python train.py --horizontal_flip=true --bottleneck="plain" --encoder_norm="batchnorm" --encoder_activation="relu" --encoder_stem="deep" --latent_channels=16 --orthogonalizer="polar_express" --adamw_lr_other_params=0.0022 --l1_shrink=0.01 --epochs=5.7
Rows from block 7 of the encoder, named by matrix and row number. Rows with one number belong to one channel. Each number is 500 + 40 x the weight over its row's rms, rounded and kept within 0 to 999. All counts start at 0. Numbers have three digits each. After the name is the row's rms in percent of the matrix's.
# convs1: grouped (8 groups) 3x3 conv (encoder.blocks.7.convs.1.weight, 216x27x3x3), inputs within the group 0-8, a 3x3 kernel for each
# convs2: expand pointwise conv (encoder.blocks.7.convs.2.weight, 432x216x1x1, transposed), outputs 0-86
convs1.75 098:485482486477492515472491510524508507552502525474478517508495499500578520511516495436470497446617512503592508529492499516617507531487513491481488518536526474510471497479563497483488490528501474479498451503486478481520501449509535603528510503533
convs2.75 088:513531508509483480507473454460487495467446435468521602443465487486536490487506513522480485524501468505519445521467534455516514499435532476496485591430502535364563483534545500559519380499523464508532478512442452500389523428447495466416502494489498487486559552510
convs1.76 091:484492476489499499521501495552513462533515482498494555487495500500503535500485497504500466504438500462508506440500502514459495528500502505487503429467535512585430520509501499482520515506440488536496528501506543379534495547456513496492494498490
convs2.76 079:497433455487497441495484522439537529465494503508510480530517462551472477458498500504515515502495482450490511505433520492544592617424498475534576469511382492423510529479503500487498491513456493466453524515493557533516514499492421514532525454487496488455469505496
convs1.77 103:499466539484438483486461519478529561478486521498534512456460522462616476480479483490471498492597424499457511522541529548530554514465554480476487449521525502497517495499499484511555493502521465492520431433511514499545468465504421614455501470510
convs2.77 113:512463591530475506474417562466517544469571488500478506457500550494502480493510502475529479500527555549500495508497446470519448443501493497517544479500537479494495514504548505581498471468494509518506420503504496449562490459504476498498509454491481510486478534490
convs1.78 114:519491515525529487507500534519503485548497436509455474513473508503450500489501526505511551506354579494500506479500514482390506498457490481460538469636483495507530498504500507557459499507493498502464559455477487476513517506479544377480508545507
convs2.78 104:500494529494495514481527484519500487500453401474558474501544537496515511491491487529509519433400508540471525431515550559523570532491553461514481492476460498472501533543517526554479443467498528538439446477510548500482486456488506558452455490490491525427477462590
convs1.79 105:483478503477499492489492496485486501490477514481502510491486498490497517499500493500497507486416494466516491482525497472520477490511507469550482458538496491529498508501500460501514484462485500439490488524507472479513461501500424475501465498500
convs2.79 109:438519480470474495479566464498509549530521566539489553551501498564416501515497489380536535570484488511519504516420508511483635464431528513442517568493338501490492501469531500458502490546517513514409496562483489511500493523505508422468499385487510494523497535486
convs1.80 066:489526499523495480503500477499475509498500490471500506496527516511486473530479505610495491472490502507468505510497502473514493524525501497503501518430464481485529510507522468502498501500474496536485508499496486495532501500481503505491495483524
convs2.80 049:478405508502493483504482496500536562452464515470509507517482437459547508595476525523566499365465469494518481498509494492500518535435496545504518601450429466535520503480536505496490406501515367530510497498503489491500500502534503507619519415489575428490501454455
convs1.81 113:505518517487447480525591568499457501499495502489443493473507481471627484495468498518442488533501489500499481509531513408442514533386520502509524502471514462415478505436500513455496482421467509486459513477516509431495505507513498397592555485560
convs2.81 093:503457489440508509474480449495485499500700474443526559495493518463488506544457498479523424483486459475506559481552518494501478536503544525615537456383526406453443489522521522495527500507512422490501454515488514503513510593424489555423517515493505497483495489478
convs1.82 102:470484488492533500493489486487491494462555506508513499447498519387656473499448504499495486490630498503481497469500520452514504489522499497519495498538483505543472450502509439768497506447514495474499549422477522538472475498508475441552533513473
convs2.82 113:645528506517438475507594497541553502495389401557506502500493518492430503494499508498495482482488501481577482547422546531502543525525503525467434516516531498479489523511555524488476430643499517523456572502562522465665497457514534544644552455455489514505520478466
convs1.83 101:497488516536491512495513495530488441501513462492546517552576503496487501507483526499468435523499399497500497503467542444501477542485557463497469491532484469486515474484411536498414490504483545490456490478463543466502464536517528485473511515531
convs2.83 092:586431489396452489464559448490502506529458445553552485518504512514521519517507428550499541507502525499540475493448437505481471517461398596499607529490532452473436509528523470533495458475419542495490488419506550455543478425497502443489525535516518408500506503466
convs1.84 096:493477511469445476507499498481501498453578496493481508459600501495537544495555487502510483491656495545499486511500525488477491536468545472453496518580498486483461440492483515802500485497500507478512502559500488481501492490498509498474494454474
convs2.84 110:596465541513512460506682505504524528469624416457470511464524519524501534457556502457497525493449489501473635505510561488513541516506423496488499516500422574507547514511460500492455469493496535495457567486442493543632443530522498489557543480553442522501536521445
convs1.85 117:522533510479571438512506488502462500516440499495501485542496514554326573519502536489432486501404552469488494519474491520515458525475510554497515475454447550547505520386477502301488514505505502499517490498501508497498506501507516679415472436433
convs2.85 102:543454548483513511502305486501486508474364579476414486470526529511516512508503485494442550565446544508447608485499503515501471495489531509485475491485469448522553551505475554528508532498482526493521422498504574544463502451508493516488493505516430495595519471513
convs1.86 088:533506482495441528518489487504499493509571498505479501574519493518465507573474504464457492517584520493471487509497483533573484461521513476504500491631441485486516494466499512678473502484488499526451393581489496545505498508517493490484479443500
convs2.86 084:529427528498491438504424498515538500521458500553511525502504498496436468498509481470526449467511413471567489504495598505514422505440458464569511506516472513545501499523533471554444496502457545558534612505499495522520350436492499540467496424498503496497565604522
convs1.87 111:505467469527647562479387476496509499499413516508506499510466504514392515515499497515515505517404500515446489505454507485493495495557549508510490523467475498505499516505489554282502505405476505512477498462499500495465513514511475587477511456504
convs2.87 119:413555440525464466505475490500431465499477576587497521480505477507499513480496472449511485585460502491520329482511542496460465507480504530462511498497576764438462499474498518478471418553571539432552492499470547500446538514504472424490499506454499478481494482558
convs1.88 111:471612479486509505480472483500458502504486502500505506505490496509582482479461533497430499510451491501482518452534470553469511442542446517458500474414443531520499495348499497368430511409517475403493488501495476524516501500439524493577499556489
convs2.88 105:510513402527551489606405580515484501506469484496570478491414498500474466483504454502538419444558516553517471507501450513469530473501507553537524467499458408526544554445524500530500461500564446495494404514514525477484557504512483506493449464497500475506435498485
convs1.89 079:483485506432500512497499512498467500502598499500498489470531517447513478466563502489493500469677486494528502499499511497462515498482526435418500566630569479472501444528504484762486500572497538461510504516503499426501472484523454439498485508499
convs2.89 118:497481506484498549474667513499510452557564506522510492468552478570299516483507534421524509559482525500511489513500547453476542488515486477505493506472509519464498520507522547506498450544514539458504505489498508521539515463476491325424501438514494466505509504394
convs1.90 119:499491487523510557498464495494503504505529428504568473497509523480454505472512510502505501490598420504503484469451505544468479487635509514494488475555426487478503503472478517613391486495491494497504501570486505492501494466471526583413463515483
convs2.90 102:557447487500473522541560534501532522482250488541439513514472454529471515482517482482461514499455502503456503460443506547528496478474527526446496492588514712480499512510475506492514541469520494488481562488504500495485518398536513532522463476444499466533536543500
convs1.91 112:485471498442583447463483476498499485497382500497501478494482511491529481503427479495482467477386494492498473528511523497509516538519493490498470492383511508508486509489459514304520505482468485472486533452498512478497509496504491396557516566491
convs2.91 100:454523506494436417467489474500517498562334586520545510508533493429519472490500516470508496420499532461505518497453489523477523517489504492495519488499435487621478488455512534479483501539471483536463448429501531494504457390554499498421516537512521467434496503507
convs1.92 086:505510484493501466479493507498498502502611500497488498500490483453612499473517518504472502521630493503522514500502489479500505486500492500544469422494498533513505504471483414795474472524507498494505533376521508425504512504497471483505467485496
convs2.92 128:494505525510506485500624491483498525541548458480509509498487479489431482523524535357499519548518503514526479467469534482498560484499496472500420490543500496499493533500570491466499388510491517475511507503519498503604495503526446549526545495506467509531516507467
convs1.93 093:531491533530470578498489496473502516481583455492515498541510497448474487499573472502496481505558412482426459468508483566479511487561520496491489505671406519475501506475457507636361497489431499525429509563495526617431490501475495489511553461502
convs2.93 085:471516472489537592511503558549551551499577495541511482473570484500470484488528515455496501544484573541495477494471553586475489524443503492462551531605544666550442474589530457510464505497507503514482563490465479575512475545522423573489508470504445508458485509497
convs1.94 090:494559479508510492529522497501523489528584384471485500507518541449500534489422497486533467504546326506482481486504499518461550476490510513438463503528391500509477478495447506558308473462466495486511480585354516574476494496501484511449507524453
convs2.94 084:471519472535484506510571511580506500515433469477521491518457477542515486502575555447492509539484489528509470534530507501420525480478492504526529532413477486482487507508490439443501588509510499515515432512498400506508519544497521453537504529503497504486479525499
convs1.95 105:584472499536535499490497480473444519494504498479461478497533487505511503490518516448353500515494500462496490521492511475471448516486535562467503387441414588522515503349494491449472510501501516455503549502499506505459535484497536485532463504436
convs2.95 111:568520531506498450464393475504518554500474463582439534519516507526527527495516502418466596446495496520482500508486457473484543494478505508537498589543462554748507510533452497502450508463483509519425460523470568536543477510501528521499470430511489501399518516410
convs1.96 096:491501500491500491487493496509499486500636500497497500476587475479521479474533495508526461492663480481559475489513500488461485493515504500392517418496516519458512478568492387753477470587500504372526522500516523408503469490512468470498459484501
convs2.96 146:486477509490441503493568485494502487499432433488495505506537487464409519543515483429497483559469542543469504504527508512505566534509521513518371460487496468422524504502475481509477424586498506524511447493506507500699488494484489462488522437491522504533536520413
convs1.97 106:499537506459434486478519476508500500479543499513498519478483499501490505509512482504477504482599504497507489521525494488501516500425531502508501501525481486456517513467506467710511501471477501480483496606496503523505497532491518488503488490472
convs2.97 111:602471546423512542513503558513477508495671511492544514528568505510442513610478494393504457600518423493511527518414613441492477507503478489516505517513550391558497526467528500489497506500511530492485529506513517467501514571441494554482532470500523521586474484488
convs1.98 093:533498491503511497513480491410506509420599506441504505499493504439456535479489516397499502427583499415483517514488502512511484490504500530518485513599429504499500432487507451593520419457497502508471516702459500535473500529470500513491528508482
convs2.98 114:446511513464493511493598469502466511470451545472497496509535505493483474578482438486464390489504514532487497519536474512504598508504529523506354508512531516469499437530470474473477339504533512517551499493517499475548468518493540606491500498525526514402581512409
convs1.99 091:504501508485415494623526486500501507497565488513485496496416513478404525494476487497455506500580477511481503490548514522443550489498498486543481500646465492505475512451494495620527492511471499525494416719496479596480484542463539472478506504515
convs2.99 080:517516483450490468521436471545497513477565504485475520575486480504535509542469522509539483541614443459464530471483558461476462515458509478539521488436435526474486605453494455414531527545505552497570552502502470496458503567469492497398543463426479434474497463491
convs1.100 110:510506493489514477492456501510473502500422501498514489496502493504491499503517520494464505498349474497507496500510489498537525498484502491469474503418498497500497473460513492387472486480503501482496500490486500495487495502504479511468499441484
convs2.100 117:506450488505499504476478478540528494506471551486428485484517505479478461657498537539510470462563559498508517474505444500492507515492551495514527552512485546483524479501468481522529557524462443485477556535528422452373522527487526474503489495491500499570530499357
convs1.101 109:508533494516483500509488482499500499475468438505429513516524517490493501512530481477491487492394440497435490539522557480547457506480524498494487487475478480405511497509497495421468488406490501494522562471492498438499495477502503501500474506514
convs2.101 100:491522484548495575540467554538555457448619553490534527493522497500467502619492495505482503541507499489477442534532485511505570461450540535436526540435517430494498544527548487493508304496521555504462430495534465532529496479510504454521522505495516416565490441457
convs1.102 104:519582494458550459499502492492501489484439500502428508526467482504466518502489494491500488548361493515472499531557511454418574469496499516519486497475489499464515517470487495270479496442507514535502457452489490464502502525489541522549460398478
convs2.102 109:476470510526530495503458446484511479528854531505515508497539505515477508505500500528502526449465513500555479493501529468480504496531518526527496479440535497458437551483495549555576499543449490509513433499495556520448510525480441495495507545516534491612478450500
convs1.103 108:498499486571521552501482505492449497492437530494507446505485507488576483485521552500408480517515473511436488441512486479463554484575484508462509499469501487486458510413500507497448500423438530456528507493497488500489491473483513495502505549484
convs2.103 092:532441481500473565514438473453494518502434482560540515485469527488548530472463496469478382443502526475481485476518473501515541495490506521513490475481454560452468443487484386540596479471497469523529531500546498507499529502480570464517446415418469534504474495499
convs1.104 118:532560500492450511509489494466500499480515489487438489499488502509494564478595497496494505497490499511428499507511527481487485487512517511508454525486478483411489498476517507468479490346493500505459598419489551430440501543468454666432452347407
convs2.104 099:453585464468487492537507508528503510494617456415465405543504579502446497438551488536491502505507404507504628503535537473518516562485520537487465514503493529547504503507538466506496473501505398462509580495499493484392498622497501495486422503490454452534461497524
convs1.105 090:470497492470504508501486503456514494503563475515507500449565500470537478498490508460526496503650469506504495500504499478494515511489504472396507546616587494429493349540498525770499494487495547401497502550526466468503491467493485460518472500517
convs2.105 122:530482462470499541519670497506537485526500449468572499538518517510453507445477465422518507498549597511506494503511525520527547521484491520580472473506461513440505479507481507486508473530485523453496459534516483472577497498528521352478484459498469487497549490477
convs1.106 087:492496484490473506498503483523513508451604503456500490500529516469476500453553483497517520410643483426553500487515476477468501486498492470448458685594552496469502484511503431710480458495478500505459544568500502530483467495491473490475509497500
convs2.106 107:451536526520516554488614515480512504499514500465553452511477535516392522522513494424503516550456518493557497501466523505500623481512514533500453540565504466390497511528476529513475430456515452486526507561535526473500472513463465514506439508513545502448556511421
convs1.107 105:445502535498493523493506527493500468502500491541465491482480520459555547461468493528494498504471505501429503520460515580463432527502497500551474482512538477431474493505488504477522456360475535533490504472438501429485471519500496483369512569546
convs2.107 104:446545478429486521497512490526506490501283562416518509516500492551506493496520460555484513506467501477480537464482513483502439486486507446417511510507519414458476524525540498555478467476493492462537535498496534504517521451565549469503503483503477535385517502535
convs1.108 106:515484523512586495499493506511498501501591512506489501485512498464450538502514509503508488474533511456492510499514487505540516475499516485495490497370526495470490502490462498557502501499501520553511453335563489615525486471501501581584504511527
convs2.108 107:505560455553495508512552502533494526533533436508493509537479503564501426410500492557507482594491473503542521495503581504520507512485480486495414550529547536616515500429522565509513501472486421495502564535498503517586495451522478557490442593485490449402484480497
convs1.109 110:524412508512435497528488493500428518527450508508505504546587508510523394514510510523516512532411513512534530487477486499508485505483514502516476451500498500505497504358503522424458499497478477470416449623347479460449486488447485478386472467474
convs2.109 101:482436519475487481541502459476488556457491551481569463484542499507475514584527511509521525426499505525483517515430494467478480488596508498487536485479508453569466517548501500496475511668505600567404517510489528513501487485509522519486540545475454536466469526506
convs1.110 128:480501496457455442494500503491501496496450503500524505520540523496498463525499512540508507510513453499493488540492501494429481507505511503504545474579469507498526496511477496447506478483492544467493462607432493387482524550497496390460497472500
convs2.110 112:392480506480502458514407465466488469486515509495527524516474511462511510630526510533473456589522479506518490502509518516480403508523435506491465511478504482553498492509502503492501470570509531526494515501458520496441512501502516548490536537472529566525455498554
convs1.111 084:492482489489627484499457523488485513462680506496487494506476513488458526512446490526530484506495499526443490513462507481485468526475530473498489526487470475457528506478501468702502500479487517502466526476468569494470514502478518470490502498503
convs2.111 083:466497499535459397425421514455439537478528487499500517485480549450484452488511481476446437521491397495525503558489502461575403555453442592474500525490423509479486536519494515539551493530506562525440492520486537522528435448499478443430506495504486491469500502486
convs1.112 107:504495509500465515525475502521498521500400513511438530499532472510498396515568473502490485472595484498499455489471470502563443460499480495506497504613467471510464511511476500452494502415474474492487528397556482568498468446514497596412479496467
convs2.112 102:539533494498486521539514515463527514539437514499577514500467526460504533475484453524503498463472420481429497521603507489552518511510524501495504455523473518456484476501504480508508397502517517494520481432486485524467508441515520515439510585482487531502627545459
convs1.113 084:495494495468671457528485513503487512478661498514501497493498493488488481514493514568498475439509511492503469502503473521454497509516487514485516480435525492530432501479500481822502505492485505495464521454498511498548473494482494509499517505495
convs2.113 071:452462464493427482416489500494518566460557495384443499499489440471522500624493504356499464519490475490501524502456496500499543526433487649498499518465489467466507505520488517468497447520458427493462496501484553493503491502509492511555498407495513500490507453468
convs1.114 078:484474485441629485502501484498493500470678494506500490501506495492461484518472484500511471522479507465487549538500501487460553525508496584524486489355531480512497511493468465746500481501505465479505548499479462520520503521514516443503510512504
convs2.114 075:496519504496501493502563498512481541458662533473463529502538486495614525516519508512453497479529481486502506512487493431514554497477454545563475471496408505502482539518503415501515479524498531499444513523503548488475504500509487511540502503512325463449508480488
convs1.115 126:502496511477456497500496500482499499498499503498503499444516507329531503458500505485487501429485500464468495486502488376509493471499490505518511449463496494515518483495489505497492500492493460502494344515506474479501467521493342538501476512497
convs2.115 152:582484509502494505496562492489519499521498342473507490497510477517482513501482508501494508553496499504476506501501505460498536501514521451512515496508499509487497510482654496499497451499505493496511730499500497499657506491501531434515493504498493518499494505552
convs1.116 109:497492498494449483518491514510499494499515499511504505427526525338546514498538498467500505431415491502482493429486511384498506461474499473510491443500476456506497519497487498494496507482482447516515298582491487514481464514501408501526508492500
convs2.116 149:659497519498519510510508510504494516512520409498507571460500520524528514518542505470500504469488540521495502508501505545502600499479513516494467507497523481525507505508609494520518554493504484492462709505499565523627536564502519535488503480518513501494527502540
convs1.117 115:504500462503599494497500502507523449502570489492494507474389482531498544504487507494494506469493493518501508489438503472492477503495504484502511533508541487501505513498385497564473499490511409354438479641458462439470491445469476445499456487481
convs2.117 122:746504466451492483497495484500509482510500486506588550508490524495528491607487514513488490462465475487471484500498517496513476497462523482504565498459514513430518493499455505484502475571531504491522408467491490505511573534496533492512505529508560562555530501496
convs1.118 096:497496505500612440486495515502497495484667494501499500484440464465501482494458466452529469489495503508517490543540576522470530543547507470492497439443467493481464500491485529693501514523502588563568511530486557529583534570599556487549525507523
convs2.118 088:440527465506448497528518477472482435488597459498464502523469500512509521467494504477524506478498504513485500524455550582473372511460519492487447522520502512407540518473495514499471538467494475496491520475495567501510504495478487569559497361497516408465406481514
convs1.119 083:461479474492578493502511494509503502517632499497478527494484463491505504488473503523491496497513487493462482517564565486483509514535535553520513491419502473509500503484505504714499480492500479516492498511493507505504588583513562424530535500500
convs2.119 077:529502485491534489470500481517458511452500527479440540555501500441476505459509505532512536431515360497517495476407454417464502486449439488581516462503407480462473478492559502458476502515554564565475500510492456504526534483502444496483568465476482508440503558548
convs1.120 092:506494499532605486489495497492486503454577495523504498524518492555523527404370444521482478489494498505430468515492503485498442415473502491493486552523515442443476492516468500703488499480501501501477522472485374465496500495500550495493444455493
convs2.120 120:412519504396489489484528459479550495515492597541559521489568460494550493535528503501434523468476512503531562455480559532533429466526478510500523543497467572541436483522459595492538734477528569507456555517528538502475480485508500540558491402512531564502529476500
convs1.121 085:556519512456573497511495498518497498487654499517543491488449506517487501478504503527529518479411475499503514573488548524456497533504519511513524500396509484493501498465484497680500504491494447527526509558549492515483591503519469522514569504545
convs2.121 085:490479523512477467503511496523548558520467440465505553501491524481516469442476444473523498404454395511553468535459500436508535498441486567521595497559456481472508493507500511507505550510531533526443513448522470504563433494464465549506449498479509413491466484502
convs1.122 086:496497492521663497489489502492496505497598505498500508447472500474440483495445491568538496541505499489494496564547502584520519514477500463506484533392538479496457495506494519716492503497492530479546523463469513451513508515503679576499526515502
convs2.122 088:489509466490489464484544563523483522475546633471480518519501506499513462369501519487497495444488455477525547512471513499522586459490515539491539511501491393501515490425460495431496577417576504463469492507461437465549482577506518544553557486489487524564510444499
convs1.123 074:495495499495673497497489501459488497485710495495475509515515500514483469500480516487501457558495504474504504516497479488506504491495485503501496484448496523503484493494496486854496502498487540486557500445516501504475508467534516497509491507461
convs2.123 067:497483491498548497530420515499495521488610560492455494486502500498555587542515541500506495456499463569611557476408370512494579498384433586528511545453496499491483498521558470499425426581499473520534501496500509412549484485500533448520500496511487506455542481410
convs1.124 115:547523551515601501497481501498506490493657498498493500439491508575499511519531507483483509524445523564537519458478506526513476521504494524496530617382501491452497489495498454682476494506467428521460570434499528506484408474486501639469504484471
convs2.124 106:658520536498512497550495487437592480503533493511464481488488507487537526503531535529519554520547576492558567516506538494539501521489577515498458519523556569558526472500437464457473647399559477489491515518434499535559487463476443474597556536546492431493548500568
convs1.125 080:461483503484620496485490513512471488501666501458512495531462478485488501487483548556568466449500462555491466598423528465522493569511468481536498501401481492486500502463488493775498462486489476500570500481479523483569504497478512501512477527500
convs2.125 064:513469484511489485515526568501499583423626499413479482524521435341498491437482494473483466451528461574530471470465502479506525490503473524483536509473479478500507498473518436580462450546490420559405469453539486484493555549475553488494534437453508493468557495488
convs1.126 081:523467490495649460478494479477449508480669536511499492437545525552489500494488456529443508497507511510502491536465515581494629495466502521498509483470497497511471495498499499680512502474500503576531433495466534482491533494493547505543484496515
convs2.126 077:470424501443513524540487525530507529465522547506427504451518486503496477419445515476514525512569419545527519494494540503507446504476498534470502467467430448496415520490568474523496504505510488523475513499556502477503478504505513486501435486511472467478513493470
convs1.127 077:496432491502661494480485499501480501513671517460486502486511492516468473484500493489504508502508452505430498485542494495429571560498509546499495487483474480491436453504507491788503497469454489491564498499474541506532500523476503499497509503544
convs2.127 066:534492569492502504545500519561492532438482499393477558472540501540576518523480523484445470378550491500500515462475474481614579568463382569499501474438501488497496492579545504482503491504486466427468465493427495500524495518500517484486511479504494515484485536490
convs1.128 114:492441486523502529513486505546488503521481500521435509389445474566541555518506508412453499486472501501541524392512486501537520500502488401512463493519499501498462561448490516408444519345475370470460504551510513505488381443477542556514512495483
convs2.128 133:903490525510483544536491498500534524481503487501556500502500492545438504462502506507494502447552478510499497486456449505498551541454544497500479501509457476465485508473559491503503413570483499468514483490509513474551520556504546377471489487497493523531520498504
convs1.129 128:525485506504477460504512504498487500490492483494511503550529500515427506502521517512481495502672503492503492529569501517562483492507492484490503468637479495496505497473501504468459501504497554632507543237567533529529592562539549498514528518519
convs2.129 114:440544500473500505507332520498508526464495524506520501492507533509518463413503498511499507583540520490498452495516481499524438504504490522496476498517494603539500493494485482486505484441487495502547489513492494491551431474490504480486474553511485470555476509500
convs1.130 132:507493494473606447497501481488491491492562499500488488517503494488478500519488516500500499502624471501458521485511508533473509508511499503504516468475491512471511503489500501645508497504495497500502517490534519513501521509546506343511537539537
convs2.130 091:493520494475496522510466539490410493448450507510474503486508512499487481581500510527468418675523552509499536485475496480540398552454452417496478558488566436574485473498478417470532456530490465469476516535518424501453536535527526482524504510504510479613461446530
convs1.131 075:497501397501473476510448444490535522491442491507471484483501542496476453511493507538493517475558553459475487498508479457501501544511473504525409486502502532524531499497462507506489498407492498550594496490484428495509501489500507486482484496599
convs2.131 091:461400507386502473500490551426504519467454504517619403548522513464532467422451493442500489524562528528491560519537497489501530519509498364524496565513540582499460545489530503467484495543473517421576433444533425480459481473486516367390466495495452518490524507497
convs1.132 111:506502501497511446498513518481464432527510399495504504538537541470391592510500568489518494547505563503500527520504509499494447479436480522524546452487595502534505500476355510567338498519507505498473522484533516524490512509478479590486433505461
convs2.132 084:399502513523521510470524501521506498548537612505520488559523534494539502468445483443359503493434622471486506528481490489519500496508512569587531510511516502300503511507561509517501617519492477487509454480439487512543495531483573479511451513519500479500514445513
convs1.133 077:444450503491618482485494499464503490495654497497508494501497487536491498507529487500449510499461508463526530475508472540462517434530495491516523450448501507503490463513502500710492490498492562502493508555485525454494503511531504478483515515488
convs2.133 067:498464506516534492479486464474514559429527428444432465471531457486592501495581534509493491472501478544532395502440433486555502536345487607509487531465462445500491463529510443501427517539509432501483516453393538512473436431501502486500492507510372508463485501517
convs1.134 140:514505512489514477512503504500500497494465492499501490510535501525505517500519503503512496509536512512515501497505487499500475501508488474483485494855480492493487499503491500479491500499470501481479492577494481491483448466478491446458436454465
convs2.134 144:472594505568501526515472502505463473521497557502517564502508491493495498554531474535521509662505530522513483503535512551500494499499539505495526514498528536487500503521508505502511479636501593503520477533502409497479545603500505439486502553507482539659477465549
convs1.135 090:470483523458476497465478508521423501535490501501469482505462498500521503489540496503508510499541501496502514490437484511376477503442499506337506497493502488503503456507533452448506465485498432539515444524496448530507472539503452596479436574513
convs2.135 142:600499457512453491486491477501504491497497496488480492509510511515492493500517510465517510586443515467470516499386508511487463446513468499476526510513482469531515526515488499499488573531523518502551491511513473467591482453495486378469529519491534498515520532514
convs1.136 097:539565481513589499480455479493488485467552488501459459487499495505486508546431458503530497497497465506495481486479505454586495460495495534500470500512515492388419532619501517712471496568491501500499485467501485493465499488509513499505512471551
convs2.136 110:467504533523513447474429485505503475505501544572538446473511516505490515489514561481509488537548502500469509504524508515470450450668497513485476498509582540577542453478428550465446524493450487421588435535557426515548513483488505450524501504494487698457510567481
convs1.137 112:485481481475461475490467503503500500525502497507512498500500500491510502480503502490497500474701494502501505501494492511491497505490491488507500500458509477520502487492498497457496474487514494513503464474499500516508449509506426599499449496497
convs2.137 139:422507500500500451524466492502488493556517385523475507464527525517515494495508511495501475391539511495516539501513519479496499484525500549503533515493562503566533491490472497522515462424490548489500554500502559477462479500488533516550458521487497492518504519543
convs1.138 093:434514523431660502462522496510471499532553501513485494478500504480595517512483497486489504485406529491505503485474506501433525502496498498489497507566487507501504499505515474481494503496509485494494493442508503485524506473504485500508500482507
convs2.138 114:319515467466540499469462521503464479467457615476568464496511486486514525484511473489482508507521511550517508479465522484494506483465486444465538531528520492487509515527455476453500472501502482513538514520410512490496498484522473484501471487503524533506553424506
convs1.139 105:453489493482616457515555458501476482466606457497492496479496506503554506481511510496464509456635504502494490493497503527466449465495511499498497513577481482496486528495494515450490504477505492500495488503470504503524483457517476512519556499520
convs2.139 099:555533512463508508495447485523486448460481452492533508484467449434480461485502497562457438477543542498502514546459543448519531536484492463570427517501494569498464466502527507495492418472468390481471449495526511466511522517479497484515477545517501503452520500550
convs1.140 105:576488528545574498532501509479493456504654432500498498508493543516626559509482522498504490492497506493501500480493465522560440483524487500450505489590481503464484501501484493460493501499497498515516488419522481507497502480556473555562504483517
convs2.140 121:473499494471563489484476491530423466443507454475485499580495492506525479516467510470482510568469520493514497483505521565481453570581383447488484475502575469531514506499534512454498543570505538480506431517487508490497492497480502487428488587507477499457525522495
convs1.141 092:548514518527590546519506510500459486464708488521473508500502470500567482500488494491483498499558502512505496491488502481639483457423475501501487501601499497480518467501521505500469498440444507501513499484506504502502502510497511480497493547504
convs2.141 105:531524497502487501499442499545485444537447502510494457505491503496523556564487478491489428553469476494509503461555439520501473515572506535509502510478656440501505468504506477492423482499481459493512480454482502480530509457467475513496487722569499505558655498531
convs1.142 117:562512496501456447520499466464456499504426498502488481509489507512444518490466513501487498492619481508513498574479505486488501495492527492436496535298500498478499522516502489495457504483483530502466552473449519476475514457505592518446519430506
convs2.142 123:339492548492489560514429470525480509468492571498502477461506505495524460397506504582507519474484498486474489538482557538517469503475526506486331512524464498557483503490381486466490513469500503495508512501499416512597468496499485502556503499566531476440549354493
convs1.143 148:436514532436503512453516505502496506508531492487485493502513512507532559506516524474500497447511481463498480513509486507593487514555507495553459497583481499524496500529526496556535500540526464516505405514493468501507440511558384503593420508540
convs2.143 110:486528503507492500498570481513511519504521501512476520534502523482490480505518515470506463482474566507499492493616488516486477515628471501505510506508663533554501493509572499492487492511515518548534673507478483513639498493498499506532500491497504448498501538484
convs1.144 123:479505497477438509496496504503499500482600483503483515497523504500483508500504500497474503489467480499477503495491491527785515505532516503500502490444491501478498477491491463463499490499498465497500454481500461491502452530509443546507496508506
convs2.144 178:572522506496500444494483513483506496510503528510498396454504482480561521479512500499478483473483440503505501500550500474498489525539505499502255498495520500283500489502538500509500491492499494513513551506491495489476500492495468372498502547487497502448500510499
convs1.145 099:450541502409632495448540488518467482502601461517465475497505513470570501489491507495496504479463504492491499517469493509520478498505519513483498508631492493510481464522519463442492498500534499506511482395495499500510491472514490449513491498490
convs2.145 118:465512516430501480508507498505466459485510535500472520484550536455519517510505453449508458435504478511542501534505530490463474523509508469514526493498452504501520459469574481487532459518497529504491481505534471451478510577544492541425483488503527521473535500500
convs1.146 121:504519504522365498513522510520501506504507500505487483518496493535506503523493501498526503504789520507521512498440477495414447500448471496499491499513507498497503477521501501494511498512500500510494487670513480481511519503513501499532504492510
convs2.146 120:499478477463530525469528500487506497481482519495494494479507500467505493488492494481511468478522474515527475501489492490532521512508492496485357501504521508405507504527518536464499422354505492513397524487525358476507434481510491478541506522485437499464523482386
convs1.147 114:393517490428445497465504479500500479493591501528515496499480506482613498497502494501500502485414494508501501502511496528416470502545507499495492474646437501540492487469497471470471511497506497497500521492489499502500458420501455552496523450510
convs2.147 093:563515503451516503475497469454497462488510489470481482508511521537471409483508486480496523453481469500507495482528485509506618498415552526487514463505551400422495494474606536494502493480482500496486621499500532523426484511476405406483495505494449464465513507493
convs1.148 111:480483511473539484494488507504518500483549504497493497476527499473530511501524510496500504494428510499505503499509510497602536494527517480516503484440507473501499526538506608570525537515529498505504489470496510497508401554509311567493451517469
convs2.148 166:448514498513518519489381497498498497496501475486540421588506484513523476511499468517499577460467472501503470480494477499502526516513498516508405443497550536375486492492499495470500510479489506482527520488448468513430500535468457509461503514501501499501480472581
convs1.149 116:487479515452609488487482520510479492503558499494480503504530514489537514487528500494448495489505500492485515510465480513463488506489502497488506490606506502476504492506506460482494508498529461527521478485510498502507479576520502342548512542505
convs2.149 088:376454494495523515513551522504513545540533489520454488512499539563541476591509527528474522469546537526500503483451487489475381525436467504501479491513539470443477512521424500533512507575506468503444391485516427462470435513493550512546490485498515505494499489434
convs1.150 127:513490485547471534509499491496469494498498480496495499533511497535479500516550498499494487498701494494488498492476513459376500481484501504475501543588498504485488502485497469495529499500496505501500523593492504510518474503468544450452470502500
convs2.150 103:451433533447495474532505493484521504489501651495592460508494502497606485490477502543508447502504482509508497504411492470489546505532513506508360484513357476570526509527497506527480558508501514543506440500541490513522532485495499554497488458514509549502488501496
convs1.151 130:440540490403578486428540493505503496516585495516479500497498504483585500490508504472518501457499497468499501505515497516490481512498496498526490489721488496524493489489493487492499475500496490488499455512509475504495467478500450490533467479515
convs2.151 182:494425510511512497488474531500432556487472539471439494503479509532498497534474517526511564422551404473466512477487401482522506520485537529502501502443443500520463517510613421494500535423506514499502536493496479543457549486504478516500511541498499480500516491584